Weights of a small image classifier.
Training: adamw at rate 0.0015, 7200 steps, held-out accuracy 98%.
Data: 42238 training examples, 43.6 epochs.
Rows from block 5 of a small image classifier, named by matrix and row number. Rows with one number within an expert belong to one neuron, the router's apart. Each number is 500 + 50 x the weight over its row's rms, rounded and kept within 0 to 999. All counts start at 0. Numbers have three digits each. After the name is the row's rms in percent of the matrix's.
Before each expert's rows are labels from the 100 images, of 14848, where the router gives the expert most weight on average: "strongest on" is what is common among them. Only what is clearly more common there than usual is listed. The data: capsule endoscopy frames (Kvasir-Capsule).
# router: router (model.blocks.5.mlp.router.weight, 8x160), inputs 120-159
# up: expert up (model.blocks.5.mlp.up, 8x320x160), inputs 120-159
# down: expert down (model.blocks.5.mlp.down, 8x160x320, transposed), outputs 120-159

# expert 7
strongest on: finding: ileocecal valve
router.7 099:534495593431468551571485434469483591465487530572486498501596534603500495465538555392503465489465496420482512446555528572
up.0 097:446472425568564530491490502484489444451515515535438476549441597398491579531485470603428471455487471559510462455537608541
down.0 094:538556342541472504527523585486499441491534545529406447520503528486500546493564548622591586474488354591523440467472518457
up.1 105:556498329660515471462585487593416541552466466513441473467513531509416464484444473535461534442548511548386523500556486514
down.1 102:497587387512533486494492581446446479462506548608392448536488516557503480440568485518486518528534277544591481489470531447
up.2 109:502491411587517509432554501616513457559447537478485521483410485488469446481404481515404486537525512466403524439557499463
down.2 119:477446462501561526518497516480471453458482528563413410525497466519521464411441495548534464575567332449498531495511542488
up.3 116:473432475472479532508534536513481449541542590471520521445516422517504509554479506467429518481559511533562496506342534531
down.3 132:426457542383543501609497471496472557499582461452495544515520410433529598475525545433449512476513432547537471561423589542
up.4 099:476509462493536528607578520522504424510594480508496530502487380572554383562516378619543492523546539462563456521546444521
down.4 103:359486522499541500490513516498478543505492468615480534480549465578473500416581527484439521536545473484499584555579517514
up.5 106:394488477484490516516557544401508568529512547579559583568507544390565500538372518464473491541454551442550521517429475510
down.5 108:443472460414556541568622518417499513464558458430563542621456527398401506493493491490501543463441498453542469558486453491
up.6 113:452446527472467475569472625503464479555502508494508561520500430483624439510492490455504455520489507597547629503515523544
down.6 117:469431563492478438485522448438481507561581490434526480511472444520487506473560518399446480406504515592550604474507468567
up.7 106:405468499486520580544522614431541476466405501414570561567524501432532598599394579502461513510511620495473576504507476529
down.7 111:539534421460550510566585499412460585437543498464524553534481554461431482540472507448383441424433482482526489516439464476
up.8 092:530516564375422466431486551562592525533449516503446496506486597501453502453538553416428522540412488481526484622510528447
down.8 092:497435568445503559527541461537533513479436506467556416472468445493390608464565471357474637465446439524527536486463503551
up.9 108:508459459493498509557558465464446432502510489423456455442502465457416599492455494506489561481529611554518469527479615566
down.9 111:490532455514541546563502476471547525464497512458510505551529455539450536373547526485454524468518298526556462487498538450
up.10 106:386399431534585489521630502436464496465539533543499512535522563502546513517469462503530447507501531478452493519443522578
down.10 105:465478427469559530570554611545502421461470519485472480617590550406515526537571525535603480487451454568493463424450500471
up.11 086:491549535471497434486484526492476478514409503404474454528469548463467660420491608476468528559471497517507569505522538553
down.11 085:507505449480477488489528485421515503451499443397512433535453541487481468432511547506479525480450422567545411513552503473
up.12 090:513489335598577417563547511517454463544508525541435461551512587501525451533472439550465470495472511484359497477486421514
down.12 092:476468417517457495521518588508398485512487568524481441519457478457477567480519536510591487520549297434618506469462504515
up.13 090:435381466474476540568563535443509455537595509569575525558461596500551574608486516439465454536546571481467633509455511433
down.13 088:495451455484510465537512628504468466464448541446511406579524521414452591557491559481595458449453434452546473503532452480
up.14 112:420581513452416486376498492488505529537544514571454502502480524428511359464448494451547469567543503485527521548416499447
down.14 110:421556563455500428490563454498510529487484466500492505503445468460477592511453404421535533531542491466404483514479524566
up.15 096:468524391509564497515608555518396497505610536562454530537440565485520540523481378557587504484495486542468494457458576431
down.15 098:503400472483527526561558612569473433445455558460419504565467549420516514527524526496622483518477344526479549407477542512
up.16 114:534521445503569416529378584532490450449460477404406470581536585476460491485504617562414515465405485586511471531504579532
down.16 109:569538453497410429474461596460522524513489549462475409529458473535454483509552497468451574473480361602577447457520515489
up.17 100:440500449524568531580512495411495473545479572503526467499496448581509378544438467487501425529541547512533471521402437468
down.17 105:467558557490460412507526471497432603424470505573488518504566507575513467535550533396412473541557476457459542544493394492
up.18 108:350443536503460493533536607441486508520475473530478523511532448480557519569439487456477448521492567565452604498402513521
down.18 108:472461566384497447562500502462509555484575542466508574526565494431508493513510500460483444405418552561512577469455421514
up.19 102:438506459508528512446546556455464485470594515492570504492432504504498386594471475583565411527467495450450458488396421392
down.19 106:400467467478555443586503563506486395424514458472454592591513552495487461569444516551556417553513454441424505540497440383
up.20 117:402452492440468516565519558467501515519462491533538564634525475419524566520371566473452526525493558461556557472429478487
down.20 132:516475452375544545534583486441471581481551480448569503620421513424444525512435506509505488477415511424568434619489460471
up.21 112:475518512569521479514458521462499443499496505403436454527496581486481580484474593548410481449362482621523510494551584511
down.21 106:557559368513458438493521582432513524520458493443464425464498488558393553461528566512470596449459420570592418489469491421
up.22 092:407473463520458488475523497422491483570549514477497586559432421351530518506473529490452445478495580510529604430536496579
down.22 097:431537402492508496469522585429546506455550473466430455489461452423444503458513568492507484443507452530523450543486565539
up.23 103:432568481436501388358526495485468529513530515468489506480446554504482413535488498478547527546523504436466447535411422447
down.23 104:413590613463531473537510501519557528441461422536514512511526459444478572490442464465545419576523477491412504541470440481
up.24 108:504528501489519453398481484496510417458478494419478416491491605409470566451475536529452516480490504525498496486512568543
down.24 107:540573444512483484488494506422545483481510517416429374524504491585416485422562541520515602498437393565532445463441492439
up.25 097:445516444539461546537555557554392482446489521401529539547450487436538592542469538534396520483504495598500520436542550535
down.25 102:505525409446561557566467529370494455394506513479469395507555559481435519444532538550498546482491409563590467505407555439
up.26 104:529485464643585477539538484508448455539513489493482451563508490432442544448465519487464498440497518524440486410549519515
down.26 104:579547445520494483502469583464510460463461574539385382563433476570490533450536526491516580553558300505579478534461543479
up.27 105:439441530506457563483511609429567512497410522537511550527503483435516511510405494469484509522521564486505568523509487483
down.27 105:480440504363563515497528562446477532439556573543505544589537528362531509504507529456494477476435458482589497434437439434
up.28 083:435558646435373393485477558526509488536487445534470551531482493462577467456517559484525446573511455491510538586444456541
down.28 083:463518622495475530531571519540559552459431482518518497512458392529529587555549496349449608548494492508418516484468448518
up.29 091:455467536465495525507539647456537477449373453492403589532525460440549536564468591472425483522489589532529597504523480522
down.29 096:436488497386559505526558533422490599484535494471565601529542487463495470489495448389423479425438515536498609504443481483
up.30 092:506441489594487476449529463467524445597500550480430439487460492452465506548426542521419514457536555472469520376591480472
down.30 096:561537408541525515453501489432489534466506566546418418554562408579523454454529545574474508535550361508581421478434545434
up.31 107:447505530485467521516521450411501581598486502556533457497529440473570356519499514469512506562560466521540559460432477509
down.31 101:448526576492478436512537451456522544480466484469490484512528428569509548533554513394452515482512496481450533528431381507
up.32 107:359455507434529470562586625408475508463479474408545500556532504444536612628355501506446414515477562551456556543473516543
down.32 105:543609415444430465594573587461524603449482513371578542521504482536445513562502550465409472428408465548550478492478463450
up.33 107:465446488481488582516516546446497489462453509404518587538451524477482552562372602515437528521487598542506557541528490539
down.33 113:487565467404511527494589526411495528511558519479561548562502480443398533491449514468403498419448453468558413535479447417
up.34 113:332469503558453471451429506568503521453607534525520576417400470432546499550425460512541483548473523509450491487537555443
down.34 118:387422519533470472533484505497465481392499491476466504494480473428522516571448455444585452529584521481459477479463549483

# expert 6
strongest on: finding: foreign body
router.6 101:498501374544526591476614420510491476514466578504537523561531490530522514424488559486475543498575527513489444462457512473
up.0 096:534469512475521502533467434453542521531447535542595454430580485517522546456527527474427564444531555438486449468558540535
down.0 095:479547531460534490640472474455485542498459491478588451583585538488473463414472517483578503436484445499518460568483521496
up.1 108:505535552540517482553469550477475616495425499504532494431561526493509452425472553533443480482479468496505526527445498531
down.1 109:464474570471473476557485496551488545475526516518492515587584497533484410511472467520524514521470460409500549539520467561
up.2 098:487529423433484555554504492530512407466434494527562507571465578450513539493571539578543562569578463466590428560515582505
down.2 095:418491391561501536616516488504507413524582380546480456541453405471485477434466563542520517457553509530538436577428511562
up.3 091:454547459548576596501539608413520533488470571569461493519519508397553493491443502623489471505443427513535482514450597538
down.3 092:469473500551505528647593456495459607428590546566517469608487469527521523440503433513523483478483479440472502494509504482
up.4 106:506526475435535501437413495546529439469510486528540488453526492508469548504568549524528461463468481437514456467478426520
down.4 106:473545524522504429527485467545549471468496445491479511478462566441484527444435516512499357436542445522529432550466516443
up.5 108:510558515462462565507507516467500453504617447455508504589483516440513493493475418545520509574528495541591456517511527454
down.5 113:519493395599472548582486515488534397487523487510433436560485442442522539415560487537518537455622503565576386524522589572
up.6 094:556476489450500391544447558460418508575486513531518365571423576373506460543461490481484492458439521530489539547548635592
down.6 097:438514424557504472560598443477442488491564507617442471514447493541487508476519499554463446477509550434507418472469500607
up.7 108:452506517448476537539477588491527484524466530443544560582502469440462492474473501400538508480496430565565488483499481519
down.7 111:502482350619495495469474511434523413564588507482442415573533507538526479434392416604621463440517482554489488464558526477
up.8 092:636576446446590467476514483502488447491488550491529435408497540503466503451494501538555469443521501415572377444462446474
down.8 096:437529611446513493547488495516542544527569502523503481458460556499490516464464495563505413435491471551481447526447479512
up.9 088:501529489531461475563511470538483525504603533518446486400408509562578434479335487463481489487550526511407514453480446437
down.9 085:385526447616481485610563519457490461589510514549459530558495442455569526437547560505465501451505531568468466499439534518
up.10 094:476492616447556381524474470523464543429471456433499487465563485493473471499544560480484534472454457469509510508439464531
down.10 095:517526557500489484588501518480533518537466435494495485492563580537448425496509489562480481527506526470495545528530475541
up.11 096:564533425469575460445551406486513407468471537447573461446508448575437516493449493542580475427530528464472474425530418494
down.11 102:458593566453513442520514479490501500509519478539493468460485594534427510488452491504543461431518509476536373518467464489
up.12 092:512509549456450330497459558488454503554568580512424464493457525439584528532515426461510377461484515452507531514483512534
down.12 092:465534463546585491486560425450554505543419536626522549445509470502528499420420450542431453501567555495510406492469533562
up.13 085:535484585534537453486490552485541485455587486490385571425454532537540454582498493540561492535499564511491557476493574504
down.13 088:487542373547555493659522529462560426595520449474478502539537489462530505393532477540544527441510552541516464468536471539
up.14 099:498509596511426426508530518397417546549647522480436596486440510491563482549470411445472463491434566508458586549498416447
down.14 102:511480575566449503519542484435515522526483577597436525474503440580600553505536481433358499413517557481473477427530492569
up.15 102:439507554471486443566562568442466565604585474558391566527464504467653480497459441498464454565420530539448542529510494427
down.15 104:527553510608495439569574453487500513515507591623424500473518422525570535477492488489410457449539506483484486446562497562
up.16 094:495477563450395579453459498496518395462472463412506561544461592503517415521434416512476543535492465536607489544491534436
down.16 095:462519368616511530518438527486546402601516436475442475447523455428518481461514467574608558465617534559595426491552564555
up.17 105:500526508515560449554475533404544521548541510494553521596579462381469457469505479455474417469491477544572468458600452494
down.17 111:472522399574565465553488480448549492458531514504431451586578470538498513507431493582491454438531467506445447482519524591
up.18 107:518459450493478528425482466515480353435504531470627486546430478439453554501481431549581487483569424464587525505527548449
down.18 110:445455502537511574533471503441491444502583485481475458568490529518514567557467468569558454455553525514532491572528553587
up.19 104:591458425471523482515544531469518474566409488498507443589506541360523553544522570586502505529500540474544391534650554580
down.19 104:407487421585576472532561524513475463505516450597412460592434485482503538384470560562435496521556526464510388594515556587
up.20 103:476373536457489556470393480493496541517468422498504533452524510579465510493522511471484541408486524518576474563471578536
down.20 107:421551470569537549443474468434581518521509415532546533492539497530524446395490514580582526547515479509446467509566484486
up.21 102:482490565468460469526507532438453556580635521534435562465448493479601465522473442448495501525469519507403575497493456432
down.21 103:482477569580476483512538511468505529548503596605428557478521420523594539510543518474343463449542527503513475417529475536
up.22 095:542490615486453494500524467425486519581662467453456590510477532502555470515402449466440482453391503479453563508516474428
down.22 098:562500515559518525475561505408529572534541565562452474436585441550588533497509444466371488449493518509519495418510467530
up.23 100:505528487464453525542530591586582453452358462458392461537504631502517557579547525529462480527497546463460534539486455538
down.23 096:447522427608522540532545471494521457561599408524493425453480398482442397470427502591476490480492562557488554510541454560
up.24 103:544545531395537491544485574502457570520551506537472523464600489550482453507546552424469506494525453418610434501420484540
down.24 102:448573487479457431547449453599507469511520467430532531483581416468458422448509524536593476441452465461493484524531513538
up.25 090:464513518505483472563491519539568487463439488534501545530545541443519548535656566539560509542474481479474427503386549575
down.25 092:487499414541552490580525462498495424527547360495496451574507417439477419438465520528550553463490579479531474502526543547
up.26 100:584461471441536511577485577429558494455446495510406492652495575440576531546519575588470503462451470515567444543592573569
down.26 100:404533424593562449553548475475507476565532448553438441573489473517543508419483496527411508448542565495501454538535512605
up.27 101:495413513488454518440465489516556500457485461451417414491518584518516538555467508499461487480456481489501592533470508508
down.27 098:530527485517599496508501471495482558546562458486525473464537473537455394456439496555528496537496532483468598505554438529
up.28 101:546553580482502548531506463465549503521416525467594555530582433428499471440533487452464491484524537515625397474591570541
down.28 099:489536360592514504545484522474546409496497384484482447596566553425515476367474497590567504446528457544527383482534629565
up.29 094:499525495419439510537491525528553414467413461482431576551553645527470513583621512548533537568501493445549469597462522531
down.29 091:496510416598509496613539488486522405541597337510525463521516384478497397426476525590531495424543604579549486509536509595
up.30 101:451469532480552445534471524451487545600616500533406532465454521527636435491438483433488380538479510464492495540457475463
down.30 103:561561516607523483493537437478541510535498576552451477438474417537580534447477456517419448493596495443532424409538521519
up.31 092:537524480477461441493450493574514506470520588479508485499436579505468493518511504481485501534532490416519526423481424501
down.31 092:415511538471456443570521530485459490503566499492492554563505463490468543500489575417481431402418513507534374508446431599
up.32 106:499554532505450531562521553613493551439388466502575599504495522517472548495568549412486489495516457485528516499411473530
down.32 097:478528445522480480542487473503536476506592432474498440556534425499492394445452492562548496414481546566467540469560535561
up.33 103:498489479516526446472426534576517435464535606503486449568505561510518418517457468420546507538447501449473608506469468516
down.33 106:479524468542586444485465449447472564566520565520495460459551426433574466459451514476542472445469473496549543489581455624
up.34 103:545495487458555496541522551484519512501549517462492510600508513471477515563525520517464519479394405518495500498550478480
down.34 108:458546447581550505549561459394553486557596543582419464507566467481574457430426422578460477432542523536485455422559536528

# expert 3
strongest on: finding: ileocecal valve
router.3 096:502541437488536522491509547540555567478562458528487568456585580488413502527534514474562545482448521469511355477480458517
up.0 087:501482507543490582443514584463505374449497551538501464556494474535515516482452420560503439518579499499537518478440507448
down.0 080:526558447469543496470495540505438378526490524439536473485535556478392472424556598487566456451514440530544526490506411386
up.1 089:546437541582494616543498477421468428517473523442419497569500462496485514504519406473488490513544490499556530485527534453
down.1 089:506472536460518513490493509464476562527498431530594495495423501497418502516541556532536475540538458444468510613454450513
up.2 103:564437556527465450465488554397557455459463494513466489607581555464506455424450502539526466503469493582610492479496452459
down.2 101:541504484522504502553468528511495440441450483416500470487500522462450502490581596487530531475488343516465424429441492441
up.3 112:498479486464461527508442407494496435473555459480541541546399518442562518509382482637473447489445478549395509545536535556
down.3 116:485458560558457483532488474526538543453562552486526483465430493493532475544443493572511509575436525412393493515495514481
up.4 109:479473566492437478480464507451521414425562497470427587547503509493538416510452407591561440485438526517393483479508446485
down.4 103:553567486505398494505602501529501470370551515465539516503541500466512450496554523571468476515444477473449461415495482437
up.5 095:466439472483505476525511460521541495505429483542456466539506564524519519603461512486455493580521611453466569537523461502
down.5 097:424588579458492495455519482385465516579528491549507520531337482550553546551482418473546572483509546491467471515566422497
up.6 096:522469518566461491416499543450422469483363530514542501575512509521456487452499431451475439507541451512544553502513468470
down.6 098:535451483536509525517475539470511452489504439409555500487501470502418455485511618519549499473475370491496411459459491412
up.7 108:548456502587473482432456471398560438465449551509517439533564492467475429477459438542464510513485438537528502493549474494
down.7 105:558494508561487528532509488517503467437487513412533497482481457469433477540546598531524517453441387517496452415502490440
up.8 097:468574513388466544554497613503525491449513466502443606541531600543542513459601587508452526525437562438536485453450597477
down.8 092:422545562417427520486499574462452586501525417560546595514489538406571506413475548430474487544437469483440412475447445455
up.9 102:514513530497455562557603532404537449461389498450560519522558510515465525436513530549559458591632495461525476566512483515
down.9 102:509560480506425542511517471514455491484471502536521496471523461421460448515483559461571560548432342443522394499507482417
up.10 100:451431533427532477425504588505510480414535492514499528524489591444514465550569509517578571580486533496499541475442532544
down.10 098:460530425495461487472468530474531476509472503570469616493540573415560487440421551479489421526454483446477428431443476496
up.11 105:525528476448527522487561505435515519485443461441595544409473550524447541459530549522530505571586466432534494568473540476
down.11 107:517550481419416579557496517451487512437468484513588561531522446482495541482509577450525590580475376409551353551421541472
up.12 110:379454607442473442442538524491447423418542474472416589479468497575528417544523470536579458576479556408382495539467427525
down.12 113:516545443529423583451588529492437545439550537539562550548524521444488436462518501549475473528427518415487441485516439501
up.13 112:523431547559498520444491461469523422490533508509464504531534491512500461448468473494483452469448495530518484425506398503
down.13 110:564520483540471522551538530496467480407504462427533490539490511453444464472536549537515481487470366495446464458466466437
up.14 102:455534542403480586467586610560498515494501492506428622465563602601523542534624584497455572555454588400484478500438555468
down.14 096:432551518394455537463503515417447602521517453567539560554480518403540535422438512418461505538431496443499383477455472486
up.15 097:405516544419480508452550621498478461490463446575474662559565573518547439529590492477509487530493536428529484574429519505
down.15 092:490609519411384501455556549483437571508560472566489555547504539429517502438528506417473506554422467434483400424497446443
up.16 102:565445541582511508477485518453522448520516545502459444575538504512504465461445421540457478494509504520600505413554475455
down.16 104:537548496491504513501543566513501467431458435434532489520507473451437522424555594557507476440500374538497456438444484500
up.17 095:501461534458462623473503532541448500484492466462486482511476519557500623480559542450444544536455514451496597543466487469
down.17 100:500446536427481571591467522396462561504563513587595524461524417516537546449509536518552553533526472492537399579443571480
up.18 090:502462472497476524558434478440490438473543525507592441545451490462557419470409392625449468556518458545459574509503504551
down.18 089:525544472546430479550483574533468431394514585522559515468511516526443478494576552492569544526424494442476495448460537459
up.19 112:447491475469518483454542524570507540563465470569470487491530564510439534545512568431458595521559615520503486534563570547
down.19 110:379609498387460533449497501486463554586533411581563547546386513456561563458413516481478487538510535483540458557490477571
up.20 091:520446463500437595575488537402475510562568552514496497516459394506562581449488543593462468527495510532537517499536501439
down.20 093:473564526480503478554475503460484458537567471467462536478465463462458573445515548456510493440547445497441445424425452502
up.21 099:532485496543500469569521469488501501416371504490447409553537537490467543451441398465535513512579462480481562473489489475
down.21 098:490479461554485456492467469536481435457459458528469454448450463486483422608487485497495495460531478525562504492519452410
up.22 105:519550510515520466674510438572486503447502535490547430484509514479433434448461470490569542519519384496513548490493503526
down.22 105:547546520572450503435465515464560436507461532502388446493504493445493456520479505523515477473521468532568456461560499386
up.23 108:443461513542543432482457516467489585474521553546372456509470455557624507590417453561489460517483529442400590490479421439
down.23 119:474575484473434596486576481424475542545527432531562525564398401520575573545475465456465533519500599468471475556564433550
up.24 092:544541491529587486587467440522468543498483500452538456397523444515470471509381427431548562515585438529493533475450506532
down.24 091:558446519501482500491436500520486436572486521483494468482446441408499493467458519545558467481502517577583448487610573477
up.25 112:409525549523506449378560514524451479383518569619430534476504472555569443513557394479575452513473549450479529514456427518
down.25 119:526597494502417567512578515453418503459472570537523496542577482478501448457570501483462432536477430467496485498482436489
up.26 099:406497638475415452489556545478526493491513481492496650501531465547554483569543482475520496575564537431496552602397506521
down.26 101:491640551457506547492526540365472544516580523550536526546515544485506471442472500517511619558483417454505380537505456425
up.27 095:533467552500568512422482510473548450501555614537549404559473460495461498392503492518457475521507427505458482508517499468
down.27 092:556582486505494515472489527470475423447466464471552487514457524409461472416574650507529464504470362565504454465448488507
up.28 120:551509458485519529469535524492500453462457537433509489491495614532459551484574552493536532540569437453536506475466518491
down.28 115:486491427409542564530497467424498488456471481530523532567472503473510539441464645507480537552463408456542402562464516468
up.29 109:532482467477565514491528501505456500501438513533474469540530546509493519518544517455424486517598643451522481497527550571
down.29 111:395588523444472511448572503473458529573504408523579533539367559450596553499452473487501471515471555526465490594511501527
up.30 123:454509437530545453497450432456505561495497599556494464524428454436531536585366430506480520484515533557469525514566573607
down.30 123:438533457471596468501450421557489513557445556515539597485466511469532463590405473537528498479461570557551501539453548603
up.31 106:506533441488440532556573431542403499540451516517669578475448434487460502460454513535452494506577501541500500601469527559
down.31 104:513446576479441540564428471562570446528517544461572503535517416427513497446453578483541457529509394467569424507503555422
up.32 097:546430509475455535496476629518543417410543482490433654536526614540516504576583585496488489515475523449453482488467573504
down.32 092:498569481460493498460527578469539533479571494552526551464584552424499413418428514481455489556411456422497383412462448442
up.33 096:493521484442547540539546462460430476467406503498608583598438536436457507436466486568520502506475381494539521612516437537
down.33 098:475454526483374492584432535506476420492498549479510518494582451396490467466484506521594531574487396459522410497509562369
up.34 104:434449551484437485463503482463472437469593475452477580597487465504510435497478406548527487491444562558450478531536408551
down.34 102:494582499540397530483606540531491479407561483505595529521509513474498465503548533556507484536419505463396454447535498477

# expert 2
strongest on: finding: reduced mucosal view
router.2 102:512483476579493468475427501556388492565449534554534443582471471402428390512411433529511464506585427506491571522531418442
up.0 097:521445473547489506511653511547479464531567547506552479456535463519550532499440396510515537525567613448410469438472510460
down.0 097:506417408513490618544554481442526537529582557509486430431481472491580430538471492442519552536483591440471491447569599540
up.1 112:511497472544463591457488436405557462542431507460561548488395529444433539471438456500479412444507501544516546500501483432
down.1 116:423606534467475501509556424446544460459527475536454606456482474471553508485489495459450477521534563443476460492478515479
up.2 110:526480479467522507518527505475485588448437534482499517541498485514454554487526445511412504434391495519499507525520586586
down.2 117:485499444426431596513539459496537565482427463422613556423534471446487516458436530485480525446460496442490411511495549523
up.3 109:449439575473479515541551525478513538507554533526475514458554534557507564561561488489391498444498637504482493469448515545
down.3 108:548463501466491448546445482511504448495482526414530465445526527505484528536483465448446537407585519427530367422449531527
up.4 084:445432554530517561504477579473556536433537506510491520547549502434565459572457541432491488549447570462459508554533579584
down.4 089:538479503511517527623524514528489503459491527569560487409509463513516539579492479451587546552585434404535415504498484540
up.5 089:498498472487464469468497600546518545434468412482589421474509530507465486463513470557473590510478541562409357500455548502
down.5 088:497551563490497481440508524527502493478480491520488542410531535302471383523403516323476470588569511481513508538539516471
up.6 106:505451476516508506438509402481490496522400449506537501486519449484464558520549551383424515442494554545560517515456561568
down.6 109:502480378501450553521590436570527568494488463476552566534469429486563510509467545502490518458498524447530513521537458608
up.7 089:506496496605488527451446506518438473510435584575482482516494494558493499551490393480483492546566490433570521400546502459
down.7 089:508429524547520463575520523439490395485527564528418437441538543466525431484467480471506494519482461451568465473481599592
up.8 089:511449563486448509508426509490631440496566495573496509520449460560566474548475538457572489501533523452508515567580546421
down.8 091:532454527424486461547541477501512443441533514530416482466508494424557496573519518492524510529506433462533492471495493511
up.9 089:625472529570519575440578526542456503390499519536589499523550552497517477482505471456497469477508544565582468477503573467
down.9 087:491513433514502563532525472499514473527505557533507534413533506503528404418514472450465459553472369452568465504537552523
up.10 097:494431434487521583569467491386510494499607468526528584501538524539500543558522461576454472393379533607449526502439496527
down.10 094:486505428458496514575459479410558529490483435521528495503541560489466577432469461533498497466396479502484455581498451556
up.11 097:500520526537495462467449567513461527523462496563488569435507495523441432552542492518426508490528483481534471471538496434
down.11 093:542459488496534505647488497413523504528539528494489536477593603477496460426479434561438502462468415486518460518510529590
up.12 094:474505430569472525507501454562561478499619528438497460393475460532423511488447501606565535467465477550413464486528452492
down.12 096:480461554414463436538437556486506501490441452447486508503565693440496513504460514507485548490460470468518482525515473502
up.13 105:527445462583468513459495484606440467391458495452503468566464529511463537477529443521407576539546474554447600557468496498
down.13 102:466507554420481514504516571474449540487506467486528579467539626413459476407427530470415460630480434470498490624479488554
up.14 113:476462570436463509473468436566571461411533459381551501505599483504476574559536587462548537483441465511488457533475456604
down.14 112:465497525394571488528532442515531582517494465461484504534507537513580512483413576487475559499424508427481502550542446679
up.15 093:433461500513518479501522440483543462520540519448579469546432449469479562380409523564461532556482438589462580596463443492
down.15 094:435471578452460449482466592419483477542470421491511542490559629384498504452468512393499393539499485477543535556509414504
up.16 110:473539562448483497559585594426477509566497465437507452522512623493478423526449452552450503528506554503488428530507480602
down.16 113:480528605515540325514488522556518423532476468504524469435506579431453493523412506476523479467519480465435512452448502590
up.17 100:534439552466500555519499585499581510503524468389519550515527428540620464549471503434506519563464547540487533537461555579
down.17 102:494498550389547442502526538498488540458469500497456458468480475544565524552507544428528573562528508407500477501490426611
up.18 085:555454493491434524518521493481478511419437499488555477594434449482450583534572511522468499445489573505502543468603600579
down.18 091:504531527466398542536495428548503557520502499513501638442467517425463492441437536435416469518465432402564429527541515574
up.19 097:454552428483460409599530449478486481566493431531576437508473436470411566440487583478589552511557507538464529490479477532
down.19 094:531513517462526421516429532448503402510411471514468496441576644398521481549497475522524490507491383502593482481507521488
up.20 091:567468489511511577473534505552398510371459538527513564488510488510529544570561484520454542459524531409475480494510576501
down.20 087:532446461518506565558538498462462537467590563543472566505508490419520412446516427495447432537443388448564450477539591524
up.21 094:414494325516480548570474448437506393474582405481556592601434524426492503473438525553507529530457538615482553568464494546
down.21 093:446477506462553486553492517426526433497422406537508515519546656386513565443427530525528438571466395524477525527500481497
up.22 099:555497455445493505557492478516459446431443545505582539542557514533467518510543516454437577424383496551532480550470551517
down.22 097:481466414393509615573521443462517459531487488512556524488591553423512493398436521475469461513410423487502512568506503516
up.23 099:543469497531462553469470503472592542479472541513489501485478492476512502503437545511526456477420575551508439532531588472
down.23 101:499535447462411542474456513531587505424389467480490576421495506416530470498521449421509603617474393461494517528529573520
up.24 097:491503437439529538557474455441507428420574487494527557511492544535475483544567448549507498419349525554464493467435544518
down.24 096:516432417432541558644480479496537564473497437481574497486533579533515546426444493598552556518410490448485489547531453559
up.25 104:547491483571474502506488566497452474500415445475582511576436432418442534449528463482548510452401445581537489493521517543
down.25 100:460523536388498477498486538452521440482450485525519566491546653324512485406393520452488469582432387510514459570493510433
up.26 091:526359549514523477488484524577524499518542515493456461637528531594476467562434516420469538545515507492473582468512555463
down.26 089:445440502417514512547511502463489537467489461466532497519484512474516552505389544443495564541474504445430475550479475552
up.27 104:481514496449457546590518462491506476514535546507547524446527491510474485532513472539456520405437551483541497445465536510
down.27 098:529464475451547516569477458459537566531565452491503496458530499482510555451390452517474537452464520494530439524531466581
up.28 085:494583531386444473538537510491618441437572491487449410537470499477544471465542537565532486485526526512514392469530520519
down.28 087:472547551407473383510484538510521440570526433547513523407583530394528489547481507451543509494486450526540452441529432522
up.29 104:568455434581504588475612502487508552561553518489534479442501427519540516522460432504437512454537525527511478465455495414
down.29 100:484469498502473533466501473494549502525554576579432449449501419596556461481463474379489533549506591478485455450509497554
up.30 092:421496441556496441584512475569507453499474483472467481481531500562478609498472523490516512542539485509464522447531494467
down.30 089:550478524491438427543451561521516409501457494496449469419495645440496485502479523513478555476516418451545524478533503560
up.31 114:478525433534407472491489491494586443581456481561514454484442434510554559436580597477561524520526429524547527533526526480
down.31 097:499486519442393450491442580511511461486434504486474526381568596411510495548559496480498535531499321487582461495512528517
up.32 094:480505489481389529547566483512518468531537514467555540458492464542495536656476434476444558451490625483494501425496546518
down.32 094:515461457566386509536509458461506565498600525550507485437460410546518421581460485472415567526483596473496394513566566557
up.33 087:540450474547597580584510584619497544462533530473508546578562490510546497508481424578473486549556523488500513488459533458
down.33 087:415368497488535492538539452524407523499607566474561512417522511517436438494441482407563537493509501442514489440494549599
up.34 104:447524485517490567538500550540545527407438522487483585514531547525552550577558522494498466487454509515460474510484559453
down.34 105:458552500458485577502535566510586542403439472522512528491507494523552473531534548499507521593456533430431433593496519495